{"encoder_arch": "coatnet", "model": "model that answers yes/no questions on an image's attributes", "dataset": "aerial photos of the United States (SatlasPretrain)", "train_examples": 203450, "image_size": 64, "crop_scale_min": 0.7, "horizontal_flip": false, "color_jitter": 0.1, "questions_per_image": 4, "encoder_norm": "layernorm", "encoder_norm_position": "pre", "encoder_activation": "silu", "encoder_mlp_ratio": 3, "encoder_head_dim": 48, "encoder_fused_qkv": true, "encoder_qk_norm": true, "encoder_parallel_block": false, "encoder_inner_norm": false, "encoder_patch_size": [4, 4], "encoder_conv_stem": false, "encoder_depths": [3, 6, 6], "encoder_widths": [48, 96, 192], "fusion": "cross_attention", "fusion_encoder_width": 256, "fusion_encoder_layers": 8, "fusion_encoder_norm": "layernorm", "fusion_encoder_norm_position": "pre", "fusion_encoder_activation": "swiglu", "fusion_encoder_head_dim": 32, "fusion_encoder_fused_qkv": true, "fusion_encoder_bias": "all", "fusion_encoder_qk_norm": false, "fusion_encoder_parallel_block": false, "fusion_encoder_moe": "soft", "fusion_encoder_drop_path": 0.1, "fusion_encoder_num_experts": 16, "fusion_encoder_moe_every": 1, "fusion_encoder_expert_mlp_ratio": 0.5, "fusion_encoder_slots_per_expert": 2, "fusion_encoder_shared_expert": false, "fusion_encoder_positions": "learned", "fusion_encoder_cross_attention_every": 1, "residual_init": "none", "optimizer": "muon", "muon_scale": "original", "lr": 0.034, "momentum": 0.85, "nesterov": true, "orthogonalizer": "newton_schulz_5", "adamw_lr_other_params": 0.0019, "steps": 7200, "batch_size": 64, "epochs": 2.3, "lr_schedule": "cosine", "final_lr_fraction": 0.05, "warmup_steps": 1440, "weight_decay": 0.05, "adamw_weight_decay_other_params": 0.05}
Rows from block 2 of the fusion encoder of a small model that answers yes/no questions on an image's attributes, named by matrix and row number. Rows with one number within an expert belong to one neuron, the router's apart. Each number is 128 + 24 x the weight over its row's rms, rounded and kept within 0 to 255. All counts start at 0. Numbers have three digits each.
Before each expert's rows are labels from the 100 texts, of 14976, where the router gives the expert most weight on average: "fires on" is the input token at the peak. Only what is clearly more common there than usual is listed. The data: aerial photos of the United States (SatlasPretrain).
# router: slot weights (fusion_encoder.blocks.2.mlp.router.weight, 32x256, trained with AdamW), inputs 0-127
# gate: expert gate (fusion_encoder.blocks.2.mlp.gate, 16x128x256), inputs 0-127
# up: expert up (fusion_encoder.blocks.2.mlp.up, 16x128x256), inputs 0-127
# down: expert down (fusion_encoder.blocks.2.mlp.down, 16x256x128, transposed), outputs 0-127

# expert 6
fires on: "crop field"; "river"
router.12:161130134126118142141166153138111143080144124167160149097138110118100143112150181126138145091150169124087180139167141128143129093147125134087138124125147148118138107091141124141127129131134153133116159142161124142128098115099091164117148116107127098141126120129145150173130112128140117163131145096156092126151153120123073126090162130112133142150164107132105141106126109137153142090108
router.13:172115124112120134114135146150133107126133146120158121124161118150134147109160123145135114107135125098053133136161150137166128108134126123109116138130152163073177163120165113128141090108149154143085151112158146147152109141120104152131113129100147114138129086124122159134138080104167101204095179132171144147139118156157100138096158095123145152121127136163112159154125103134142157105130
gate.0:104156135076176141087206169132108128069117133120138144143114107156129094155097128154114068109150100112111132151104145133123150109119134108136096124178118107147154136105154125161131111093143118169136123084136123157129118132145114133124109147086112094133128158127144092154116124164167088164135126136129136107123093177136100144185123100110156155135140141133104180139124141138082141138129
up.0:157152139134089144108046112079141114173104162105147087145130149121127121135143141098097179173106165104149121107141132089149107126140097134105135131096103126136134130118118117102102153124153095107118141165116137126095166146144171175074105115129106108127115122126076161127098097083098166135113117139169142086112155101119144147091123143156077132100137167127151126129112088151160112161111
down.0:167125105140087141152116125091152128123118140075106114110114160106089146104135113085141169144108142089158146101172115128137139143146127142096152115119135138156126105112155108093134140142141152078135156130118184126089116144129136127136130169177099095102091152138101115115119161102096147102116181094126164116173146097153112065092098153146096128139099154131178132078129083124176125157125
gate.1:154147162125065119072136103141138160126132129178144110146165138169149175115159103159119172154142107122094180120138117123132107131117119141139121110129109153140163127159153143163118086120169134113088156107129128123151036115130145128168108098106126125076129108114101145137086139124148087095122127118110134139100163123119122174102130103112137155174096150115111133130114110104116178113112
up.1:132140131107183149124104146116101096139128123103139158124104151126085090127123130115096094098125148141138140150148140175125119098135141133124099123163137104128105104118109136115163158045112098144153118154116160178109227155142111154104133132165118131168111099098119133126166087096111127157118143162135114125137109140101151122157128129136122105075162114127154145137147146150139084171154
down.1:135150124101150082097134120122094097104152091174126126162168156160106131147125114150044109123133161109099114153110147167105142148067154121117136055126117161148134142134118105123158116107110140137117184098109112159088148149162111181108110101127143116155121096129120127137158075121135109087107113154124115137145129150121154161135163130095105126120158107164118141123130098149103142112164
gate.3:133168106092180100170118094095091102106164112069119140115112116131111078170113161123148118170140150118152095123113111121144125126114136115110126144148137153153119136104136098095131112181108134160168135137073120103100132122132121176110148145093141093130109168147139156135142132133127134174108114130160135106142085113097137107107105173114128084124135128128116122147126143143113142128169
up.3:113126136104138119128114128115191179133111160152117127102132126187123133143135179098115124120126110117144161106136155146148108101148161110114117129149140174172144123135125139156080149098143138091096150146142128115131135126154121114088150126147118117099116109120105139107097098142133127115153142106105147136100101137124150143145161107162129138119139138146157127145134172139151073120116
down.3:186138140129163117161116102091106158117115165080127111100137142075149106142103150121154134158132162114153158091124117120155125123154121114151149158082166128115132169122136134103119130159134136134130145153128145077125112125108122156062142117061153141132129116103111145117111147132135180132104126125139103104148120123120141135041094138132123131159133124115128125166180121079126119120159
gate.4:125160147161115101144107093157124126091132150130125093118124091135146105131117183156198204106149088119159147161130102113086091155141122111148164160115129130110108108143110138134155118154144132115141128113104110084169056118147156114143140130119147120060123168140189139135114151119132156087160103124105129123134119128145158145166115162104144137139121133120099107094146147103123100121122
up.4:137173162151132130121109105141104136111106124137140110103129073152147116121123151151182158110155093126135178144112096120111131160151138101177168122133123157113108121127110132148156133154157138108141117087109133113122061105140145100160137141114130091047108201120171133139103123134135127096135111115092114119120146131136118137145118146096139133157110116134118110120150152122134130137117
down.4:119143147155087120142140141139125144112111129102139113119113098141178139146111132140156191138136115104148127145108103126092131134137108125156118209120102118100091103126119118131141151096149114114155135126121107110130059107114170091162155133120110083113135165135145152124102182132119136181157139100150128102139152131156130105129095120127129140157125178099121137144199136084150131158124
gate.5:128146117117109170143107096115114116140099202089131125092105129106144152137132080147125104136116174123160166122164105127118079122177136112136158129114153121124092101119109098114140139102109101087146119130129109098165159139116126117113114120243121108124173161114141157133137177116093139083134146117107097088166144141166133143093107119128128099125136122093174132126163125107154128129149
up.5:178133083165089179126062105119144136096096161110107110099162145149123147122136092142056152093128134142127172122136120113129107121164126135135124107167156101098157103124182136165112113085138118158096127103117118158116123154166121156094128125146106109130149122143111090145132109119122101124164171167141084084121126136118160146137136084097164095114151153101142130119101123152128123081123
down.5:145120107180141149130109094165191155141125188115113102099114124126121144134086105121114156175122124186124108115125139095130110111135085155118132107143117121128171104136132108153100137123113131104141122116134110093143118112138112123176150125107147097128145128157156111132120149101130123114143129182113077102166160097141134144134111122091098105156110123074104133138152145116126150113104
gate.6:158160143157132099140153141139150163151123104122153164082120131116122130133113149121121152097082129112120133108104103158192128148148141135118143124164104163114175138114134150097084141100139118128168133179148133106090126144122125106100178131144090110120111104110134116125144102093140128166108121087161167166119126105135106096104132128127076136108106162145119139135193140123145124120124
up.6:125148096115129119143118125116142146138138091094168111115105140160125134102130162123151113138121123155142083156120125121131116132131114126105096115158104094116134093066118104092114166218084127116158126177090115106089123109124155136083174171134087105162129143150146124102155138139141131111095135115147117128164117096120098113129118091110131145115140147123109111113122164093143162144162
down.6:167125148147123160176168149134109167157109124140150078155111128119126127086124101118112125170150167148152096155142136135146100160129117135119099143143100122124144092108106111125094153177096109117110091182152134066076111150111125132092160149111095151169114144121103160128092139139136132130141104143150160101139122110118093110133173118121151141107121129145151120129100133159168155107139
gate.7:092100170086141119135179113134137119161124124125140101137122155111113128112076104131147107131133153164089079125114127118127152163148114127112065166095107125160138137110104149112107135119116133106140083134161132124132098127128126122131111148096112114157141115154136105134128164118158138183142101104145139119095153129158120131118135114162101150073113141079123127131132093092114110131121
up.7:091094167085142129132164118136136121158118126128138103136124155113115127110083103128142114136138151170086090118119121120136145166140113127108063162093111119159133139113107161112101127114126132108128078131158133128130091123137124124123115142089102115158135112146130096139120163116162139195137111111142140115085152132153113136113133111174103163088106150076123130124130088093112104124119
down.7:144121110159134163145073097129111095106141149054098141093139106102168167115108091143126123130143108142123129137155140119108133095175136131143171120128170133096155127161142103143129098143122124125122164145108096119128137110141126125105121119141127097108174116100113166130131106123109111126120144141143131105174097120159136129115108154108155143147088091149140129138126128187132152112141

# expert 2
fires on: "building"; "crop field"
router.4:189137117149157133129159133098106149103130100178116143113146142120135140123165146127141121153129140086124164072146104142122120101157152124117111137105161149069133128140151106128125138131067085144138144138130096097155106123111107130104109108067155116120140139102121114158178108166119107191099098149157109107183104132154132101085108138091164087110120134112144156124103114163152108091107
router.5:143113136118147095148139128142111091135131129120109140138151172138094121131125162173130141117118117122101131105129124122104177108159111153055132160142107155132157149109139102114159125090138156144079133161114129121160112152102115154093125105116142105105142153113129128161160139129117097179137129097187095107160162131163114136095107092141163131153146087162097101169154126161147118100156
gate.0:151134120115111151117164124137127139153090129123158141090123101103143103130121137148089172150129105109150170149097129104192130078143105124104100164131121128096091116103132129107137115149154102162114144136148112150131119119150119078130145100095121181099102105120138141128124151184097086181122136110083118097124100129113120166179121108115141117153091141170140148129160123127129158080145
up.0:101105100198126135120098128133144150130142152121096071201118153142114167100160144106146122125126076155163095123150106115083147148185121133184077135150133120190139120142108135118098133105097133131110105127131146149099123122108148125117109148141094050146141119123097100125122118106132143087148118145183134140133138134151168101085142136139131136081159097132113117129145148137130126173107
down.0:121144091165123122095112113131132176090116079135148151123112133127160162133134161133148149143130111135130128170159145169108170122168106136139113160157131157132118126124110108106110170109137105143113124135151124122108120096140102123137160125146103073134149131148091143109094140145159116086120108124146153144129093120168138104160144127139085142094152122176101109122110138106155145132103
gate.1:110125136114119121127116094126152125148155094113144137142133132124132126157142175160093168148094123132127171142167127109106121126126113125148088142164123113213152127142114150122105133122125109140132142114150090131133139124113098128076136125073121133079148124128076172127101133143065126244156131125119112093115139109093128119155118118133153133060108141091104124116131137114141132116119
up.1:145129117162121148163110141148128120132132158118128110111127145127122172097110114112141115122167128119159118101120134117148154124114139122130163125119142153058143103120161100124136147135133124108135135163093191111080106158148143113172122149169133123195096147133122116118131096106160120047117117104120150163116079131146154122094145121149110112139138115138165134139113127140124150118140
down.1:112138168124145144133081116151158124148128134081152133158121125163150154127136138117127138134102116101165154126148114108099096131104128104117111104132147137110137088137118142165125140134131087093127151136108129138102123125122131111135125139106109102088103128172129175119140155130089139117120140141122131115113120104118128123162154135144129142123095139116121124156073112134170102143119
gate.2:120143178131092087119146110137145091135135124112165118151151154137116176124117169128177163126107185124117124118177122093105137145096077141104142153118104154118092106144120115141158138107158103085120134141131152117160122135098156138138106132144133109132132156140104102125144148086129151138099124072138115143112171103099112135110157133124115155134079160108110126110116124117126143144103
up.2:133127165100106094126077113114127115137126143132161127093167135118121142143172130128153178134132182152085138128160149127101110144094118145095171125125102145089122132114130112128185113151149135109120140116114127138163139120137120152138102126149141136097141143131144101131109151125129163101118126091135087101132150127124133142090151164112121149170097151085121155117133147146133098116131
down.2:118143144113125122176108083139145161107132117118130079111142088132129112106123103137149141086113096178091129135141134109085078119121118156160152123138124137097160125076116114166140130148094157106133129143115110153116138136153123147162133089162148143111133132132172131117088122120139102122152130156077098108121116103136159142144147128125168139132146103092166090140148169138131119108153
gate.3:134101071115112152131178117126126151126127096176160125106149103120135103150144142144132110142142129108076149103140136114181150112120116143121139158141097127113155159101191159099129116160178155166106145134157126121108135134139089121149142135097118164142107106112106153157104100130139090195140123118133168121115108096138081100185083120119145116132107101152115140099101129130127141093119
up.3:129150138155149100136098142130083109133132134071126121124117123133129141078153113117153117119135162134198143154151105146083140101156139120123174107136162175137095121127102095153141127145115114106129083150079161125132102119110142152100136127129100062095165169086178146121159118132100145084108143145092115090147145140129131113077154162118183142110127146137163120143146163144131072115141
down.3:124139120136120110143112120080110090121116177105124127112101155118088117113136115132134108138116170108131152113171090152135163103161125152102206125127122157156104137101144122122101155136122109133104077143136139144131102126130153156131120143178127103093124133108132112113160135124138141087141192122063156129143142107125146088120103176100156155117118152142190124125152174125141102139141
gate.4:128127131116127171164134142186106134139125170119133116115124136147117136160100149153155110108109107106148143139152135117142100151213104161144126145150181126133172111106145150143112109096129162127098122087129163102136115120130105119127107135158098142106107110096108127137094125108135113107104145140162095146149142083089187110115115130138122128067119123138101109070155140134140135125137
up.4:147158125150118083125096123110091140114110131152086116153139111158135117108136128110161148133139158139168136086106129125102182132144141113144146146088116128145059130131112123107112149117095093105112111138102147142136111102150179149134127087081071060163120165140111100135156107143139185136147095120079139108116133156152138158108125179141144151148107149142158137145140096100101117148136
down.4:122122149109127081088114115141135096137131104160115115141141142115150179146118105128175156138131146162153169139139127164076118076092144126119160150091096179120089075130064126126139143121141111107162131159108137094135151116130148136115106114088097105126114138148107098107142135118145160121130101113096153156115114150134118121122151169073139136163122157131192109128107133077119133104140
gate.5:091096155104107152126188141160170127106099113117154115130115133110131117135101149171109129116140116156069130134090119078164123131119082110075109119181127156105079111101183155154127143150151140130148102135135155138160116147128121075163107124197138136128129178141136093155113174120140138122122148120112114107118139134101100137166125105116151117158134104100122151127141103136105164134110
up.5:090089128107106145139156152153173137125105141124129120118109136112133077139100135153100122110128097137111115143096127088149120115112113123106121100182122128132121102113162141164107141168139141148162092118101118135135141142126120077139120123150128139151135142114142094152124147147118158146157154152124124128143120104093125143185109125099177101207134098094139124139142127175113141138094
down.5:133166161119111094108105133098138124121111156118125130126094137145137142127088088102146123145149138103098148092131153124094132154124129152194162143124142133119130120122086134146129159157102141157155109147093127123084137126134135125138107109116126103135117153097176123121105107121131145145139146160140143098137152150122131134084153203120138124145139104114154091161162148108141117164128
gate.6:104140131114141146114104145128113143111151135138128091167131124151107093131151165101154082091127085121137144128155141177119093146200097141147145133168138142127122128111114111188107146102105096109123104108126119128118142112136138158166126130122105116125140156132104184146128133161169124122131160126136088124118118089132162124108095102144114141117188125149123087128099176149127071155124
up.6:092128101091169155139098128125116120127141149113134120124113117127135124104108169116128119106132090144112129143140150141155115102137127133139156116144145148179111123088080162114139157112096122105115105111138154136094123129169150168136125158152137089162145168115136083122119127150160128119158155134095138113137121085148180105126116121114128115107123110146115100151143158161179062137150
down.6:125114141138108098082100088104138101107135119112125094134152119105145147130105156106147146160119156112088113135092105165127110100140112119139138170125095114158109160163166113097166102103149132124117109135105132124190122148115120139095143126100118089099099136136108152126121130151134170153139100118159115093125150109151095141118133140117118131130102141136098144116139128106126086142131

# expert 14
fires on: "building"
router.28:120107114089135110144126132125134128121121092142131150127150138126091125138134126144085117093124139124143078132107142169106165096117148161072141113140100128123121101108117110143135117136129113129084158134129141191086153160148096152159119134124166152167121097132109111150179130148130125088129141150108129137155145115134135152175160138108068119089159125135144120102155110136147102115142
router.29:142141174131151099094137152093134109141130102135143144111153151128113122087122165178106159142104163122123139130118147152110174142106115148073130124148100140111136081100153121142137142148159122138104164146132141172103144163102121108110128152156143111151098106127139084161144119147133131111063125134140141079146148130101080118142133104142104146106141121126141153138141120152142122110121
gate.0:138142133094108171186136092073165123140126161107122117121094146160115147151130119120152108109093140166133104084127149089147143132141156093115101121120114156169143119104124126078093170098081143115158158138108139102123182123087136112137138159106123169170157135134094114143141118108132126176112102124084122128112113092087111109111160162175126101094136130108136133121094115092101134117151
up.0:134165085094119129154163108096147097101110117058129169082118101144138130153120104120122122142143125118137101124101137107127137135090159087103113122140115150138159165134169117123104137122115140149171142111117104108126138147144151152095156117146151164139131123108090142138155163123133083145139111126114145081118074098130151120154098088177147115101118158090157148108101116121085127114158
down.0:129145064161144123123142120113166108136136102113153178093105111158141116185114139106094124117179145120140151136113139096162112121106148102142103123067150121169134177087130141119145153090115156161143128088115085102133149108102150148111148124121130171136113151105145174117151150093129135157115099119114132134154094137136075146116134113146130087081104126124131147139068135158072159137130
gate.1:110107161150138149134145113123133137151118099107116149128133098086129106104134137120170184071115106152147140119102100170113143151190127135112079138118086154144132122131098119123118115100108142127158144084129104157097159124119122125154140119147166150146162055115127147126132120157111092159150109181134086145162089137142169144163117129149130154102151086101109095155140164142099195143120
up.1:119150104099131109067167133105122106119146168134099102142139170169132167145124124116132070163131117109140124141131139096127095116089109138194188139135141141122126148123120134133118135166151093120127100172128146081132096135142146183115126139145126117125135190121136117120117133131160152086098132070101120130090164122118122139129116132099137139152127135167139157127116110094141126144110
down.1:122128158131086133082172102155144124175150146150132108106153135155126170137115137102123110093093135113123133122086139100129090136081119139160171106097085146072139160140174094123120113080100126144160141179128097111122069111156131165132138084133132136159118112152157147118129156141131113117107099130149149153129123149146136157123121093148133105170156103138129121140088112175105164114138
gate.2:161146160147100144131147154123125134102105154117141103135091112133151111130145132117195114138127109117149155125127117139137131146125096110122105190138123147125177126153145083130134138168131151160119146154123166082107095141112127130167138139072150149120162117117145115157115131094140103168105094115189108129129133106164166099102132088155157125147118168146129203131144116138114140081098
up.2:144123156134111112133146076159159121134127106072135113149130163118126178099089170171126147118152098130158114135159141128090143144156106154121130158133144103063108086137103126139108133112141098106147139144112123128133094151114117100130094133127125110168152116152086105136086127095136159175159100140167128134081131125121160135140166086149135158104103111089160110148115083130158120094123
down.2:153108123092111087098143111136124140127094122126163142169158157120118169138102163167122163124100142093112133105129127135102125110127113162153165164125146104094134102154123135096149081119132087080119139117122147157193132147150108127156106099104150113153113105152108081115086117157128147106145097140098126153105154121099144140167139144111107119168115079097102111091155101104167131130103
gate.3:122144127138133182125190142155139114150120131172145124127124138177140124114117105124151059094120101180115151143131128128135121127138138089103106122099118185139152112110147103139083128117156125131118099146166138144139122124116144143162120126119105111113097157097096128124150122162116077152121134109083135182140102182110113136106091109138145113105153153142151133130105125111063182150090
up.3:146119207145165140141145127161137106135125135162124109134121116090149105099102103103135083115137178166137079119110103158105163099159177092140132144099109142126127102131124137141094145086131106076148126123156122152088127155125111144101125154106099111179147125160104137109158116140134160163155181124121096100163142151135117155127126131124077111070139141156165105142136161098129112161130
down.3:184157099153117076157119125132096141136125188170113132168098113177106114134136173113170123140148190127174117108164106148149158142158148087129131144118120119135089110153088106106101139095122098120173122147148077134088139103089134101113121138099124133100173100126139175141133109115128144138137137153120116139121127143101141134103142133114134127123140103157164120117094136086120128108137
gate.5:125154126134138089085129163136118153089132100134158173129137106123136111143113163110105160152107139121127121117104140125135164085091139149108156136105110135155097193153101159083160131150099130096110118160119124118127149125147122103147175138095142151139117131140116154150118114104149165175164140088120136148124136131117093115151143151120112133141090153168112138129139136114100161160109
up.5:117132132102124127124135109138162094142112117110134095166097114156160170147137152135148109175143129118129126145121120104068069162166165138159113180131122122107109143117193118091077158175150163139141135158121152110150145113146147143147130119150102133131108152142104122136142133094161140082125117137159096131155124099130130134112099130155122097175121105169128127161112113152092171157125
down.5:118126100096139105114145123142123131132170095099129091108123095111127161148143100120175122120125162091140119106101095096107110137139118146120110139095140113110122146105152150104088146174162144133132107171086127100125146114158123158125123152143137149109104162128126133154128139103157173128138137150109112136106142097132123118098116104138133103175114116150164160136119150134117111171132
gate.7:105172125145112127133132080134139093122131122112130143108117157138144120155132189149132145152163152109165139145152146106065125163112158081108163154134129157128066153128103119095131160101164101101130181137119096102155112142168121136138149136108093124139118137130090095100136111098124135169113115101142113182141089101129133114180130156121116172117084149175131154114098115142144087114150
up.7:140122147145133150113138149098126152070111167157118073147143087146151090065125172155105144121138147133080095111158115128141140125129107140120113145130110094098123114118165122155102140143147135125104125133181148117122105121078144102130117130110125105108131140152136154177116118123138126156134134165180140104103155130117108118145124122110139093145188156084153142176134095165150160151087
down.7:146142118163128147133128147115088148091131095128140106134126099128128140116115170136116142106140109151140117147201106138105158151143149096101107142140102160153123105140096136143123164103108069093184146113170129119117111115167145138141157138163161089111210151128112149159113126128127096111169110138101145143152077115139111122179113103093150148173137142101134145128083111143083163131130
gate.8:124133132124144118179123170118109096128082135099113122082144124088147112112115098160122121174169161141135141160082139081142172117134149166143163126148140124069104101079135126121126122104116161161162131134117118148096157142148121152100097159156096132132118103096156106122129121148120134116126100104128139048085090110148115141071125123089129142151124113141139123137128134129144105102149
up.8:110130147152103132087106118148141139128108131160130161124121125149164126128178136130134193112129129142192127139125136141115112108182149122110124155092125089142107136171147138122106099152208129140104132106148085124199143135128129098132136126145116113154115094122108121092092107126109157145148157131132135133154173132128122101151157135091108123101096148161118121107123131141116120148084
down.8:147151112170112122158119132159075110146100140165129138108109116088167139105158119139182135117125159100202121145148096120133099139183174120141091162080141106098106127164105093135090094128139140163153128129121120144131134091158140141094116122135143136156109075131119096111152112106093167117154103115079146122152097142128141143103139121080149123145095137118182135108112125136123131107093

# expert 15
fires on: "building"
router.30:180164146108123103160111134140092114159152100107089145118131138116095117110126103163109137109088174115134140105163116121099106119152136136085099098121154148119134072142120119178157116107115102145109153107125150153120173136118135152127079152108181140162148130107140088134193144135118103135083127132177137171159128123139148149149149132083108093140138106105128119112123148162120065099109
router.31:147138118128097133164117116136085117091113145135076110106182126115123139127089127132104154144124132149131174146133115110144155127107136152138169111142154121125115107110133131145151101131110145147105145162109103160128132159101133179143098121110142128112134130089180079133102080158118084125109111120150104134141144125116181091095132129095153111170090162156096110119115177146160127084117
gate.0:138117124104151125146139116100081121161142101188143149149148157127123171152161110165141103120134142087115126079126150130154128140128140097093102154142151110123148070115131109148135125101111100125139155134122151140117126129083125104110093096116145126103096135111154148106168107133107140124076151139118118097155137178150125132105144084138149131130119116101133141099129098102150152144139
up.0:127120110166124166116139151139130131118083174134146131131117127161118143118114139107134076150134133102206096108109133143120163126132171116128143175107131112145127162129125114095117152111130146119124134109138141122108137136129151135136151113095090119177093117137127130131137108120148151148171139182118175176122094159165133109166140130153127131132143117162126108148077136121150090154107
down.0:145115124170151170111112127131128119124100211115129171152107146133122143130154111132133087136123141120184129100124129155145154136154200116119143200093129090129132156159128115107130133097163111142147125102115121124126138138141140134137109115096124092174123091138134126118155090125107148163141145158093160174144126159157156125150141105123092140121141131129149142139089131124149117127103
gate.1:181107094152125156168076126144147144153148144077153119132133124129136199092120132097110102128122105140158116149124127118110135107131160132127113114093164154139159109164092125111126124102095112098130112148104145132088165119120121095152124102100126096138113158110094144110121074106109117132129117148156119131164109132141137123082129154121113103136132118176151114147140083143154087109131
up.1:163154133143122118137072123133144136128136093095123160153122100135120149118104146100083122132150096142152139159131106170084134119126160119133135137106116105132132112169115097127119114170118107118143143129121137119112163133122126133110122097062148129125131149109072137090112081120126109198152113174171088164178105120146171152128131163125136104138136150143158133144143136176133116116127
down.1:113148125093111128117131146156092098107149144164119180155176101128144116160146166116164185132127108141104109144152130103114094129144189120131143163123125080137126111150120161155114108113118121128136145102125119138153118107133169133135106167104090172085130137136091104140098188113101161217146103107107048182141095121139105134126105122107157136133135122141137141164131130116117144145151
gate.2:127169123116153148162103102090108123123144115087171101127162147120160151108149176108181151107148113095186129128154152142090112113142134121169171146128110186135148132129156107092141151194153141094135142134165094079138102128149139158113162138120108151126160111126077148135088112132148111130146127089162113101125109066132162128125136146148108135089123121126117106108138150152139093093128
up.2:175098113133120124124133174163118128119125132131162142147112141141134148137119113138068095138101160114097154128145126077171140117103071127087152130151156131118100100110103143194122149106125106143110100155107163139148122143098110101130111096135101074128108172113123116121125106112095148152080124133083140137120161172092090114127119121081186106156126110108133158118163093151151135145133
down.2:128111087134098142157075138137112117124137135139097116110148131105132170196160131120121147147139106070130164090139144125151138139109113129123191134161114085165151123131113118143139163120144125124125170120162137108127122104150174090125128129098084134089148171118091125107167121134102145147097113135119123113135125139112153105101100123132157144070102119121132113061154113093176158141133
gate.3:183121102159093140132114149162117124136122133143115103127117128157134134117128132115150131076129123125110137154124125101130125093203112134137128193123135119140160079177090145172059127089098101137128135140132129129111117081086157122156134091162105125169128118127099132099120089149127139132121102142096111097120156134126151176100088128078112153171141106133135124129153122135106147125083
up.3:152108114136101130099131138140137118137112168113090084093145131110155136111089101133129081137144149114131102115099135120130185092145110173155136105129118127138177124154065129138094127099125112139143127111153112128109116119125136086135078101163116111182166147103115134150136140158126127094133091138163137100116182169145125159076110118097127176136129057159125105163126106147125150151082
down.3:120130129145154127111127113131111143126094109125118126131166123092126173118116101152105085169132154156075141109085119139140165139161145110161158109134120132102125167155092148137123125144119143147124119130147107114136097128126131097109081100145113094157184167099128150161124136120133129029135101156151118104105162182153129135115127065099125135109165058119150100134110141138138133162139
gate.5:134121095116137191131153124131098095136128159147157120135101114139114100148138079116151106136133150134153100158153145131154101122127132097133141126107108143081117148080122167139166124098135103093164092127177106146118156124158131134165146144216116153138122138168190148135154145125139157050140134089077111100117134129077110157157130162123132094118132093112142119096135116109125116132150
up.5:130134132146151118114085139103144146133113128124118155084114131140139139119159137106100110132140099115140107119150125139093168104127147120131123127109161093149127139172145091118089143170124141136126168132106116126076149143102111120084101119043107090119139121113125097120147079096107103168130123184175175142149119116160137127124134146108134121162124129128114116138082115162126143138098
down.5:103135127107115118108113154130147177117139060132122134124183147143122136150131177121134157128129098129096135129119148097113115129073136152114109118140149125138123110153140132162163121170128114153109165148117154130119120124129106150118123093082175125142128122124086114140083149167154120146115146131132123117125078126146126113120125092131136193143146193117087150151089134160120081122145
gate.6:177162147188153148135086125151135085132099165098140142095118086136157124094102135114134130079125145127192119147143122132091120115198125132167129152094162143106076073126098124153128152085127098144140100129085129116105187121143144133110115160105106102131085150157123134102150085136112136134122120142110145131166123124101161156128140162079126063108118145157159107157135164120113107144109
up.6:100088136120090131131173120050134110129116125147129087143154142118069143145147122157137155116147131137088144089111134073169132164118070130116117151182113118126126119096163122116142122124122133120136136141157159160104108144138169133157095136135130122096136132126136081152128156111144117093128085081090130069071128128136120144129133105167127169149123141079113139123135106111140146112133
down.6:117126131146142153135094120118133092097122114120164101097128141127134130139102117161124134100140132137162107145141166130097142146159114103111120130144136115173117101151120082131147125144134114116131165126144142147109163132143153143141114147184127140149117158122109102161115139109161102082121100129133090075104133089154112158174129147140115132103099152122083122121147143142101085125131
gate.7:117128133090141145144124160087148113141087180146113100145105119126131137130147118087098117126118127149084138135131139133117093122064137094115097081134117126096139107095160184125134170112152177108134061110121188131110136124122131099138144146122116112150121129130141091150163125108150131128154121126133143108139155081147123116121151108148103105126128160104142115124124135110127104118137
up.7:145127182104159155099125131191153121126107085187089139180117136147110127102106124127122112089109144159130104134097133112086151121147155123137096139118109138142146130167131155192142137112125116127107107090137154132131114109160115110155154124124127122139101111136147124132141118180133112105160120147102122144138106132112144163156141110116164098163143122165113133155110127143079125093112
down.7:125120132144128155069121125193119137128124084173064152162116096118109115125102144113129108066098142097166130124084127101125183131143142151147136139103099094144118135174127159180131128137097087140107102103141118138126102156179130122127118130105122112149155130159165109148148127187123098112130129127093122145148105164124125143122134098127159120178151086132119126125112095177110151164132